A small self-supervised image encoder, trained from scratch.
Model: 10.8M parameters, 32-pixel images, arch vit, activation squared_relu, moe top_k, num experts 16, patch size [4, 4], layers 16, width 160.
Rows from block 6 of a small self-supervised image encoder, named by matrix and row number. Rows with one number belong to one neuron. Each number is 500 + 25 x the weight over its row's rms, rounded and kept within 0 to 999. All counts start at 0. Numbers have three digits each.
After each neuron's rows are labels from the 100 images, of 14976, where the neuron reaches its highest value: "peak at" is the part of the image that holds the peak. Only what is clearly more common there than usual is listed. The data: telescope images of galaxies (Galaxy Zoo DECaLS). In brackets: how many of the 100.
# fc1: MLP up (model.blocks.6.mlp.fc1.weight, 960x160), inputs 0-159
# fc2: MLP down (model.blocks.6.mlp.fc2.weight, 160x960, transposed), outputs 0-159

fc1.170:496499531479479515484493466466525511529449508469540455483465529506523456484476483518485512483536495524495512491492510503499534490518468474511477532532506501510513447490467522488467495539529527440498523512469473517492505523470482503524446495519482509499510529531510519514540473489456493486526543482470525496510500440450526488516483489533514509495497552526515523514533526490451486511493494472511476467524484504502464453438484522499504510513502455467488501539469473493475508513522472
fc2.170:505518542505500489508462479512529519473468478460520511534498493503441533483517532510507511488478553507479483500465485483484490502495475507521507510517481521496534499441492500487471536520437497468470553543495455496453461482457498515483444474494508512526511492512514514482478490488521503520494499529525516501511504487437478434489520488536533522485482523508506509442449477513487482517530510510507484490519551496490496468467519529508483464489505466502499516544501508482506501469537529
peak at: bottom right (32)

fc1.680:494533505513521513504486522501476502535541493494495446472479546539530470524502471530521515480493471526496462502526486493448513516458528446519464496535505486551505470538476485492509530466512513491497494509481484501542467510481491477476524461490476491502480472494536530480533521477467471487469533499557509536531533486438525501504500493465476455508481490518498549498493499530480456478472492470451488482486510514495480486472502475520482490487515528515529491544453535487477499486496491
fc2.680:476479524505517486494530521523540535548459510465469496478461505484527452490522528485528521551556490537458479465561537474512499497503506552560514486496486520485492507472507453557525503502479463484486472516488500486488502501497539510484495510538469463494494545484533508468487466494507508507515505501477505510501513496475477529504535486552498464556526546513539506479489480467497498495482466488476496517498519518495501478511480533509489485489553534495476510494489484514461520476493507
peak at: centre (94)

fc1.159:530548479531482502497466490475495439534530476509497460489550514528483461512503503542463505494494495481534475512481491532471469507500455482499464523540479543487525503476492492457527484493511541516521504524469448470517459525492483495542473478506516476492551486460474526531490506545456545505501517511497494515497524487521554505488524536473464476506461485510493515491470492522498470510524528521467518500523496487501515447478468529516473508522527480522506488489466519478485487531524508
fc2.159:521496461492509468498490489518456536508538518494514534501473488469476548551490501498466461526486459472477490485471554503499504464535502483540468515478516477491557483547518517520552511460488472487508491504506466468537468500515520508440530513520505458464487505474518481514494507544490491544474531529489483499506481529491490541487514502531519487532476495512493533526505489506488529464509497501475456511489543476527506522519472525549482478488493542522504531487481501487458482473495479
peak at: centre (60)

fc1.258:493534524456486516475510461510535508519544456494539498473527500553476524526515478525478512476523513520486528453498517475517503522487518515515482471543508520480485521470519514516540476506518525515481494482503515507462481481458478496523480454521486518557509510520505472531527526480502539532521489469514520497507493490526525475521536472501519495478480463487480499452483547474474492520480526550515540461494487496516529466495478459512522483537482533471461470474495462536545492495483533
fc2.258:495502527511529515516483514521499511509463491495514526491518499509518544484508501468501516557459505508496477528514532507519455429485533503538509509459457545480505491485499517530516468537511504461538524478535509527493498484517563512552502519474513524458535457482474473468519469518521478465484496484501499506467526478545471528486510548498485469540480495489466492477501502518515483503463492499508474564472471460522517484534491486498467520481499502483495503447501543518498531494512503
peak at: top centre (25)

fc1.520:498520472474498502522479494467516470508465519483501517489537534496464501454508540486514538527504480478519537459450460492461521554503529489480517531530509489495494506489453492529499498530506512526469476485449520519532520515459504510479527522495518513504496466498505517527478500515526528456514495534479498463539472445531525461484483474503494537486467504538494515465524516532521486508538479467475517452526522523476475495484506497485454500525497528452492492499497462527496467445509483
fc2.520:518508505470437483515473516500477474468502459481571521517483533471495486483476530462472520525491505522491488494522562484538471462540451456509512506486484515524550523523517518500489520503457515470482536483496499508512485508529502533492487499513483466507514492486515469527524485539504509511503538509458492513470491512448475505453534509477471471529494493504505521520486512492461521492539507525497515559523526526498459473546487517501510472536532478523502503472474496536499542510485520
peak at: top centre (36); bottom centre (27)

fc1.198:459480531483483537507486521461544521475518520471540460479496489505470514502520472506527477512532508483503482519512460516466475492501493499534463465514540479511472481493453525463492547494497507491517505475456530494472500485523461503514522518488537519488524510462511530500528482461458531517488518495496515541482501525495537472491479475527503472462513530509467523484474544531483509451515500464473481473481524476497512509446499533464489482521471536495463521518474493523543538516537461
fc2.198:521524505502482525490538529489497531522502494522543515494512535520460539488551487487455472505495513514482548459534513513495503519530528491484446461499459484529471484497486502467493538484491525474457515478509543441524551499481457485476482448489513491488494492452496486481479516491476493486474514519474455516517508459489492485492493466485505499462520499497459517511526546527473465528516500519508479494479523489495447468526517460514488475464483475469545500446494496479505500482509500
peak at: centre (82)

fc1.71:530531522514487509497485529492510477468506504500502507465504450520459512497513493486480513480499465468478492522449463480515480507484520481498504484451525457475496522535457475490461543472466452529491462517494498457499463470467491450520480513487465461478491519495495502480470478494498458503477514472525482507474482473515490464514534498463507523460492510549519490476522484452462484508521523481532494444466501484494536533491545471456519524492539470511527520534524507505523493490507513
fc2.71:527510530499506460512529471506484478551495498500500510509514527490531501496532458465474472523509489533448500529507514498514535498501535515510512485482507459468469489522510474532536491524512510524503476464485503514489506526490506519448519522500505488479462533529470476485535489523488480530481540531462473507487513514535497522576462511553563526533460506486524477481472482452500519510458488473473476514468542486526506523524518517543461515469469490484491532466483489491482500489505485
peak at: centre (58)

fc1.355:513487522517514522468527493511472504486515461519491504461471517526484536511483525471512523519481528482466537531499477499466513547486504536460470493503510469474488487533453526513528478467436459537501530477467520520473457478512471517506519522461473495495489512479532528540469521520473474472509481504510472505523539466490519460505525463493503477473483518539522514495502493458475486472492528504528506512488447460469470475502482508520527489475501527535521494540470520522506537471530461
fc2.355:509463464468448460476461464500460500514500465538520511503522480499512520522467470487478513492426469462512509487489524514515534509535509456519470536498483499510511478504536506530496471463518526476532498475524499502494523535514504484487542484460463474483479543483482493486526486520470509504501489502477461486448486527530497521493490517505490542476498454483467566538525518479478527477502530512496477511484480475493513523542463510505517517518520518540496533451527526471513512513495492
peak at: centre (51)

fc1.740:472456536480503512470471539463455460491492461506531466512529500485481457453519526496497498446493490511469503488541471517484509504534514460505447501474535504486514514491513470502463506500465487527485494516461519495494460469492492508509510486512530513485491521464476461529461525510491484482474474499488502501519479451497485446484533516492475522479472521561495466517487541522526481489485494492458499502462491517490470529442511527515531490466525543485501522533517491523486523487489459
fc2.740:475492506520549530534527490561516501494482500475503505501502515489526554506471550529517505515498524497484477502510490466492484495498524512495508479475541497491493496526518501466529496500536497423542531513499520468506459496490517494521462498491512486507497513484511452502507475522513549497470500498470531528519527463519495461504485505522486491527505556489469480454502477525511458505496526480533484522496495477522509488563480484528494476459478506483514498436446461500507538503539441
peak at: top centre (28); bottom centre (27)

fc1.392:532482532504530530443460519515503514533502482501534490496531485529519509491528473496493476506528470513514468515521494518465464516516518485504455483466489478547495513497513509517467478499508500514493529527485475479491508498461485463523473502472536509486486456483510529515493490489471519454489539514472528517513487460533490505459498481492481461493511542509498511478478526513485482452535483514522498435536528522431442478470461507515506500471536488470501510514513485510540537452459519
fc2.392:500467519482502531528504507510515520457465476525504536474507489515493506511525501515491498533454454508467477504516541500482489496490478528512533494550464486484512499507497498488509496493482481537535533458525478510458512490502555526485472527472479496501508506488521545477455517511495480466505532475473512514452485537482497520512513534474519515562459508468515482466473501498482542499524512472513473538514448503549547533557518513525470500518485545499471519530470486476512514495480541
peak at: bottom right (34)

fc1.409:480508515510520484523515536519490522486534493471476480485458467540489454450477499514522551498514515520474522460497495504457516535469486494474486517501500480524500502480502493517492506468464467455515512501494510493552481492502494469467500451498479481523486515451545513532477511477479477471523534509489467516517522505469475462532475471478497476510512528540493499478518524534493498447525480507494509512527490498491450525461506531525447478485513467474501535507434488470524467462534472
fc2.409:507490503511465505491483478465540462468478487490564487501500478500482522501490496491482476499490553475501502499472514530503473507521479527539493519513509547521542465498505531484482545488501498464538569520506476501477498528513511530543466486473518454506556485492507464486477522462507540482489503500503489499551498491504479456449510516454524543488498519509507530516506524509493476502545511534537503502519510533497514478495538510466460512473486467563499454505515484501543499521520509
peak at: bottom right (37)

fc1.571:486519466513517500527498527493519488509533516457517505496495535513477509504479496523477486503524544488477481457501504502539471515516450518458513525480467532503449521513505478495461480522530491486516510482494481509468471501456464474502465508511515460478507494516478540493487508465538501463475471544542462484481539524532491492535468505455462498479512497465466505524489504464482479522501477473471522452536472545453458501530509475535459477478534522486526512477522518535486466503503512
fc2.571:533461525534465527454520472459542485492451468533536495519512527469504539508487518437489514526514461478495505484483524507547498502491486486483484500491506502479470536528513502511526457496540494480510521533542543500516522484508532508532515506485522528479516451471452523473488504488517521468484504491466504492485471521519465519514494528521499518537524442456512513500535478529535520485479480515501493498475510475534524472561495489492526512519498505504460477489511470551509508489503460
peak at: bottom right (49)

fc1.84:528540509515530508531469510500489477521527476509530506477508541484448484505500482557533524469523515538531466505497502483446477522476526452531507490521492486526502509547482520468494553537454548476487499535476485514526454474470491488474485481476498506528500451530509534480506554509464478505490530506527495488505535497445510486499471484482493493486512500556501501457471469488510501509498483512472499483523538506474438519503510482541489514500505494509507494540515480543473487493486511
fc2.84:489493479475511485488516535538493558501500522478459507471469511514526503486533532494499528531500457517454478455539525466482529488485501523509512478524484499498493495490490433529502514475484459495472495500487477493488512492488509483464536495498494530503470530484511550511454494502479494490483521513495516501473513528481493517549516488529517445540479538487558499497512524498509514451514519467473479481476504501507487529513456523533486471499522574445476526499461519462502500452494527
peak at: top centre (60)

fc1.297:463485476467533509507522476507530523514495521525493503517524462534521533528503479463463542490515499459502495488470463534478532509505533520480465452537546518467532463530527485498498477521491507454513474501460504471498530491502463461468500465535500539524491522478533470510490468481484506515516528522506520504505483517500514458473468532497503514533518538534470519513459462502524464483479472511467500457478552523485525518471486490496529452500465488462519509513511500481471511511472523
fc2.297:477532503482477469514494488500495494541465507452525459516511492511503498509476466484506545482488483529490484534518509519449440544487494489473517457513469529501451479501493467467527541487514516482495494532448501495538473489451485477483445473483516509504499541480465487498484485489483501488474489467528514495524500486513465494513518488512520537519517514514519492442482487466483455460519496523474473538558488459487484508478501487511470480464499515520500532506444468512472483534514474
peak at: centre (88)

fc1.529:473491472500521457463520483477536496500542543464536482495549495530487496522474490493473485497489507517500518502468482492462518530453496493490467507489488466524501484513508541507500483535475480519465469527477483492504462517469519507486456481510466508522522470535490510524520524481503454520467525501518484531476534476509537480526545463519508505527465486455478496467484507501490456484474465466516531504448459535497471481480537485466469480483504491488456470470523459481495553506500484
fc2.529:467512539472519474487574521547509553525456488507523498494464499485482497466531558490515490538528485489492500427509512457530473491470478535487470504486521511472458511491480491526520481492500475447483488555521516485528478510491526494493519527521522497514520509527489501527482474502509479471507504526470531474488507480454438488509537466524520469530475552502520509536537515513508520515522478468477509508483531517487521483491497523537510506497524505509469502519478512531487526482492523
peak at: top centre (100)

fc1.107:528486531481508523511462486494496510565499492479472471492463530512544494517518469539491504507522516530509474461510502524492473549507479519499472513493530503501518459533488454489497531489502494495482482524488516464561509531475461462514526411517509474504520491472513518511521530502489456465481489508546471531499507497506561493484498486452440458474497506492491514488544519477478500494503512481492492488495490510479519506443502509520504523487492526483467462524488468471510529531527514
fc2.107:492482507522523510483473526541491525485488489487472524518501521476497471510498518514502561489504506538464479477505543485514499504527498505564477486518495500493527526498477497586532538489494482466549508501512491486457491499517537518466482519529459478515514510488476528486488511513498520548511500481485494489452518475456467516451511517562506522520476510527519509509494510465483526479492507497520461521520529501541493477505483558550499478504532577485508480516485518504465509503474523
peak at: centre (63)

fc1.66:464539473492506499488528482469490539478511514507471461511510530519515551497494545473498498519525488496491501473448514430474475502467475539506506516523488489461504507470495487475496516519521451514480477514455475473457509465466510529484476527505474507510540506527479553517501502482539510460503534491483532461500501465516489506450517540494525503530474522501585492480487540495532506486488459496534497509505468521474505516512475508476507508534531529472510506513499481509540513465495496
fc2.66:475509535519536520555482520529496499502462506499482495515492480506483503521480495510522524464452506487482487508460560487513468469526505525559479508496520513472510454490503450481514455478482488489508510520518467501494479514498557509500485518530509523497488469503529522478453501501544527525511515445499532499520491513498482466488474484493523487497484504478474484496451479550507515534485527463481480539551515441512510485516476512525464501447513485510474473479495489484504464538558505
peak at: top centre (30); middle left (27)

fc1.257:497516533459513463493460520492527535476456500458474512488486512507478530470468520501489471459475530535467525509478483517490500512493505501503503515522510468481480525456489491499459535473497475480520462476522498494535457527465494507509468514494499535499486525465529465490504514500492480475454468487511476502535539478471535449507544481480528476509467455508521495456487524458497517468541539508471511500482479544474521505503539473498471486514534522482510466504455464475523511467472512
fc2.257:535526503485525479548468518505543502517528497510474482543514523537505477527506512526479530476513461485504497508499515478535534438538507481510510513499474535488502530514531523464519468477545543492510485494528507470462512501475541483543477503471566533458486504489471510510518482483487500459468488518500476521527485487526447510522478485537540488490527511493507525492524514509498477541501479473545473524491507500506489488519544444473470486492462498528535479483483492507509479492539454
peak at: top centre (41)