config.yaml
model: "self-supervised image encoder"
dataset: "telescope images of galaxies (Galaxy Zoo DECaLS)"
train_examples: 44167
image_size: 32
crop_scale_min: 0.4
horizontal_flip: true
color_jitter: 0.4
method: "simclr"
arch: "vit"
norm: "rmsnorm"
norm_position: "pre"
hidden_act: "squared_relu"
mlp_ratio: 6
head_dim: 64
fused_qkv: true
bias: "qkv"
qk_norm: true
parallel_block: false
inner_norm: false
moe: "top_k"
num_experts: 16
moe_every: 2
expert_mlp_ratio: 1
experts_per_token: 1
shared_expert: false
patch_size: [4, 4]
conv_stem: false
layers: 16
width: 160
positions: "sincos"
pooling: "class_token"
projector_hidden: 512
projector_out: 128
projector_hidden_layers: 2
temperature: 0.3
residual_init: "scaled_by_depth"
optimizer: "adamw"
learning_rate: 0.0028
beta1: 0.85
beta2: 0.99
eps: 1e-06
max_grad_norm: 1.0
max_steps: 3200
batch_size: 128
epochs: 9.3
lr_schedule: "linear"
final_lr_fraction: 0
warmup_steps: 160
weight_decay: 0.0
Rows from block 4 of a small self-supervised image encoder, named by matrix and row number. Rows with one number belong to one neuron. Each number is 500 + 40 x the weight over its row's rms, rounded and kept within 0 to 999. All counts start at 0. Numbers have three digits each.
Before each neuron's rows are labels from the 100 images, of 14976, where the neuron reaches its highest value: "responds to" is what is common among them. Only what is clearly more common there than usual is listed. The data: telescope images of galaxies (Galaxy Zoo DECaLS).
# fc1: MLP up (model.blocks.4.mlp.fc1.weight, 960x160), inputs 80-159
# fc2: MLP down (model.blocks.4.mlp.fc2.weight, 160x960, transposed), outputs 80-159

responds to: roundness: cigar-shaped; edge-on disk: yes
fc1.56:540408540523473440436564458554529471455508548467516454445561435529452531431506528524551473470512535466485441435546519498460474561467482463484541472451519472438519543526531463462456497454523524493477493542493433560514446483541518514501450462
fc2.56:508503459499418467511510549442472502468456498486483582440485478382497412487459478595513483483533557491522451501488497504512515532510512556498483441514500446511498468477509455507545545532540525475476475567394533550524459522430511460490443597

responds to: edge-on disk: no; shape: featured or disk; spiral arms: yes
fc1.396:498534435566514516498484550563488473479488469488519443502503437527499561421450494439466497500487525492469446523462504539463429484529542476547448542473459528484441442433421466555478503452474542463557496474561515582518438486538541565503499537
fc2.396:466482558494539419543552496485489455511510469460540530485515477492520491458430481473484541536454481434472530570459546481507435511448478534418532467453543439507512536444520474470508549547463488483509454430470423503536449563467485497444525474

responds to: roundness: round
fc1.150:477521427547451526558481525582481439482435523495575480545536550449499483490461509461453456503490453446527476471569461515487522559562466558467481498491462560537577487515476511448419477538496541509460521517429493579474549496530471570504527463
fc2.150:514495484518536498510505514483499508543529470480523478515499534511522550486463542392471541429452573420493533520519565504504414520506531538503507500431442536466547501496485491539483506488575450458486502491411494511487491542514434486420454539

responds to: shape: star or artifact
fc1.607:509486445478465502451471521499489567502481506486457536505532487428556523447555562439440537480451535550467529484477547545485543565529440535458525509447548556472556452527463443558521532467562434551562470542459481546457461529456523452518474555
fc2.607:453576477466442496475464513452518498446553474511516556464409497557508494503547517485465537423468505538544470459527457463459450539489580524520490524498554510511499477463540511567538545520536528469502501457618509488507521556466502559532509442

responds to: shape: star or artifact
fc1.527:501423438544522440550522491469475567443528441478490478459445458481465517549575540462569558517465474438479476527557445531544559532532493465465465476487511456437545447524442482534461502535447475489549435419478424483498505526503499526559443557
fc2.527:471488415421466477491480497514502489512516504527521391593501476492527507492444472504504548519488466482495476524444485477552525544498518540584485530473467463502382612550460470504515554507548482521484515533484585524520472526520452533446432496

responds to: roundness: cigar-shaped
fc1.523:475508520525480516477541551517478535534485539518442456550461441475483545444501456421559445475559445547532542532552560506514544486485546544533452442470522560529434440555454533538422508497524524464487482532516490538547499437446432519479490486
fc2.523:433565561450513508483501480475503521520536494576529487497482502506474411511509425458478437498491557494428472464544552554453523439485555512495492546441595433473522504485535432461502538467475554534468523524539563483482539553511507582435517575

responds to: roundness: cigar-shaped; edge-on disk: yes
fc1.473:459458472548484437514505562536465564478541524523437514504536525531439567521566495502561508552515421525457481565455530565539526553546491473499454519524481484491542531562534452566526543493556476480561424492548429474544459441545465559534468440
fc2.473:563560589527576504545594541499527465497544437495542493467484458551518443469469480438462497455509529449516509485491497538526587484491490492553459460434458552455461476469513470517482547431480484493456468455456451457413492508541505535426486482

responds to: shape: star or artifact
fc1.297:455525531507537460509505531472516533482474506503500537440561446495542518517446505487510499530449455473573469462554488454495517455500504576444490534572461513498570483439456527473485503460505511456422514543428525508466514468504444470434523479
fc2.297:486502500515508478548513512456550452513565464477520509544535489601450497464431426499443512466532545495516554456517566445540476486474477515446479405474500498504480514545498481515558538440473493392492503543468487547430522497562498551480455477

responds to: shape: featured or disk; edge-on disk: no; spiral arms: yes
fc1.226:498529570489459435488546539604510506476494528541531528426487465458506445497583515501433544458551436472510498538433445485477489518517469475528573455455532554453482508508470462507455437547522519500478489492556521515549548437467489536463525448
fc2.226:484534574481463400533458480419502526545580418531519391524538458458477487447515541483487396515565534508405549451517477452471500508536531523498424457477506529523555480432477500462520515427524470547500466456391473453483528508494552472590468513

responds to: roundness: cigar-shaped
fc1.292:502495471455469477406474505516476486535444571485450503594488512529467547504490545481532553576413482453460410500495498508529496502515488439477546570501459483448487506539457468461535411491461484481522508523522514495505426541500513554503505496
fc2.292:493472486526527484505517558442440492537436508437525569541481474505525534479452416518456560574469465483507496534472496552468510516563500438492541500504522568576474479553477499392601461546515460525522518499474508486460452556509542562452532463

responds to: edge-on disk: yes
fc1.565:489473456548505460542535446502480575491474541478451445458470468471567548501550566426524460558474494467572530487481545559463555500443483545557492514489534502482463466507447481546432563502511475461464511554515517558506505500433488563471532491
fc2.565:435463438545498546555543532473502439473492494451483546449498484463544562530516429473567558456452518529549447480530491542500550533441464460570482472553484528514455555512501502523485551539514520509478465528501519549472493502434511496530438460

responds to: roundness: cigar-shaped; edge-on disk: yes
fc1.692:536506539462514426501483520568416501553550554489536601522535531529512460519450534500485520491545493394483414552500516555501480467536498542474485469433502486470502556461481502477444481479516466482471536557450424505488406485471481487537543531
fc2.692:518552480507503486524526575519462459470583504532523496438513534502479485517470476506407486503523484467555507490504559454481486457490455526450476460487521464551490518438536483515481521504514529481530471550481449416507522594577507491518493520

responds to: shape: star or artifact
fc1.117:477454487516498544495509496552470576517430494533559587480561490494462448512552488512509545520519487480514471557450443556499480487529529532435527489549507493483588523486543508455498487525525467518450584492562466512507457475459524527549522540
fc2.117:522506522480534490468521533447516438611536529473508456546509484490475475518500467550440470541532471542522515428448523459509481459486557480527480494500551511558476474539504482459546545508551485469566497485483458534484550554488521550522469490

responds to: edge-on disk: yes; roundness: cigar-shaped
fc1.167:494520520536520510460449533471464500445508562475472437571468454467533428433443554470446470516472486505432463501555545496457468531449510557557472504540560436556462506522450466508442522554533548532566553539478548539468474562563507518538443463
fc2.167:479489444468516541564581436536576467562538508433487505445563547510573511472480526434510567473454514483508526530453482503504516517471510414459517535481532506446528439509442455488503499485527533572516500516538536444449567534442497434445437504

responds to: shape: featured or disk; edge-on disk: no; bulge size: moderate
fc1.243:452488550493491524480586426549519461469468529438471466457453477482501502409471478439515453548522445528445457546497487552510512574481539555448484512490471484517508504516455414491477448463471420562470449440487460480524439456464508496432495470
fc2.243:504523473411446483495468430523496497496410471514501495507468379505471441561565517522541463474471525472445457530430477531519629502475488538507522539501547497459463479466464467517504529483520532465486446505487519483451532505472526477478478510

responds to: shape: featured or disk; edge-on disk: no; edge-on disk: yes
fc1.644:515419523488468435486498461512479581534488481500458479456473466528519574451453454500525468487555520492452441490522524467532554558465549455478535543432524488417519508552421497565481499463552427535551551496506468508505503554513531495507470435
fc2.644:560531497416493474421500511508490510542431468477498479573460413534442554500421532509476457511509497488457499454521504536550499453439497480425526448519456540539448481507533440487590444486425541489412486501461578539466447517508464479473423453

responds to: edge-on disk: yes
fc1.705:457454462455503479494483535468506553520529426461503525529514439498447465497556578461463554531488477574489470487472533544447489487450513477470494461550459437445460541531495555438513540554475443520472486501540438523499562535518540520514527481
fc2.705:509536518461463476516497458443562453489533489498526499420455467512494481442517528536513422444519455487498516446491483475492482445512456550487449440485463550456505502454478472492493513489499462475485503485497401486496536480542454469560406494

responds to: shape: featured or disk; edge-on disk: no; spiral arms: yes
fc1.360:498469508481512483545527431519548441428501518417506508480516446499552509491514523510472555524505449469552559498531573533467476513430535467491430482515466546506536500472471554490470472486533536527519449461555442485483483473525424485483493457
fc2.360:458552540443488526489455463485540507529542504510412490483529484515460437479592513540565482518449473517478499562426448533558515475490599465602503472438518431512473427508485512545565491478468510547414500496461526543463502504484519488483462510

responds to: edge-on disk: no; spiral arms: yes; bulge size: moderate
fc1.220:466569475525554437492559467482463560454488547526487462447455546551508562458550578508493492518449479553458423525549457558458522519450484542529511502550427487490520489461511488559495486479484477534454496437560466492515426482523477516528501549
fc2.220:512520504522376503480533493550422527534503547551418481465516497472461496482564544515460441585540494527497434447457471480547511554445445564470497499519438477465527525515554499504509516505494528504410523565543466475516526535457480487435537520

responds to: edge-on disk: no; bar: no
fc1.92:490511468521559481539518441504472514444520453505453506513445521525456468475473561514478495418440541549533496502484498460551539511531527492477464540529472521486512434483533503494538538542426479454448561496564480465554474450496445479494538539
fc2.92:526486497453518507488464492541456595495468561539511513502514549466464553447525545498521489482520520574442558531568550445493559477477572462479514518514526554525539546456503485438500537599517495489463484512514479494475450485524517499471475497

responds to: shape: featured or disk; edge-on disk: no; spiral arms: yes
fc1.287:487456483510479518480437457471484454529501444475470458454514480450549507483489496520518496527530478554574516481471495529498441554439460438509571493570453556499475430462433518453469467519458405547490560444503472506568490532455490458552517428
fc2.287:505493545505502482533497533497493521546536544413486582470417553541580557474527469513453489440454509455488439495440415518471468474560466511497533524513570569529495472478522552492484519532495544544551493489523435502447518478591522438461531471

responds to: shape: star or artifact
fc1.589:526493548579565489518495472465493527511535548443446582530500479490552516429461479408547569444503486505499519456458448534493514473503444443503509542463436455508525523455483479495494443554527432540515558450550519453544442468540436505509512497
fc2.589:455494482430506527540499448461557500516553462479472470482494465447454512461479475546491475537525470553524488481525478510569533473509527516525503437509527542524478430531476529545598500492527585545513507532445493478448521526518549561437445435

responds to: roundness: cigar-shaped; edge-on disk: yes
fc1.626:401427424499509523465482500498497565523512561532535493530508502428448466522514508420489521557452515537501578438483512520519499504477519518427512548549476484503516490447519520538527490461438502525454474465505534543519504593479515452521450560
fc2.626:488514540473440471455586579472525513572535464524485425528571527503475501510470514537579474501499484439445477497524529526495506473454581493501392467426500506447476504518453458478514517456507485525475486574417540497552488525501495549456437477

responds to: edge-on disk: no; spiral arms: yes; bulge size: small
fc1.31:432439579454518541518463467484479530477470507516500498481514536492565562483442505450432560486429424417475523498580474469470492523477464500411469547490470508490520424522447470572516449452502478458445486528495525543542530483509463502518464523
fc2.31:497506487472495528449527537539527484459496485533544446540484474550551566541435473477480547527514492578458466530448502474489494535427515414486511585509513537453459537591467496489555551464552449443462514489485491516490495510464491559537445571

responds to: shape: star or artifact
fc1.420:409475546610569452490527507474536508502529438524508539434592527453517463451436463436465512513476415561584527518495513482445515437518469507462482492510454470502491505435444484512523459477565477524518512498461464557472528508533461473429447499
fc2.420:491530540516478456537529453445534424469552433456534452567519449603501531452455492504466479420507512546506576489561528461462478455460548465504442419471519544492476516553472465543469540439453507467531456464515479561482521467548492548486469430

responds to: roundness: round
fc1.236:534484523486510462406536544508534514478429526458440527457483487423504495476527475510533561521504481525530531482500515459522517514575547570424466473460408510425533549475476512418416487477467472421442473493462487495501444552478420461545469561
fc2.236:562431464501521568513563438449478461430500503525567503419459489542528489504501398526457516480495476567546506528520435555524531478511450521540516523558473510583516560479539520473479558569503516502496569461588473470486521485490434498521566526

responds to: edge-on disk: no; spiral winding: tight
fc1.429:569481494510494479444444449484443475533486463524471468440515517460505467510568471498464561534463410521480515466470565534498529502491523479505447501450440474505535508436500473523471478533425422553472458408531450458525537511530557475560525507
fc2.429:488531487513506468515455564492509531499493497469548535483407558521513500545493442446480542551474488539512469508432488484472511473527456493521523485516592516489521434571485523443568548559478520503519491514546523464559535492507504500460481521

responds to: edge-on disk: no; bulge size: small
fc1.162:512432468524496498433439465446517460490486528529522449555504487457586532489522510492532460482431470505526522486495560505439453484569526438509558557514446553493505503575508513569426548490544471532433524443531463434483535465475433467484425497
fc2.162:507564539498507484448500458438479548529524493409458575486436491483548474485536519486504511473432533494490440521483451482494439415521478457523494504542541457541543373440561536438543482494492393534480431487497466456456524473547518446542514483

responds to: roundness: cigar-shaped; edge-on disk: yes
fc1.235:533508528545473457457448506508519508577496448485537531531500480534466474466576519441550514497498479495438455557510551495487434527548534478534579539477537475494499493467409433447493523476473499489544442449470468487537453473473471489550518547
fc2.235:528509499498517530467510463463553429486515474471500485437426465521582535506477462537510522464553517575579484476454502511445478440467420481557552514523520484525473536562508498488496561499548445429480493466587463484513520476508421526549514502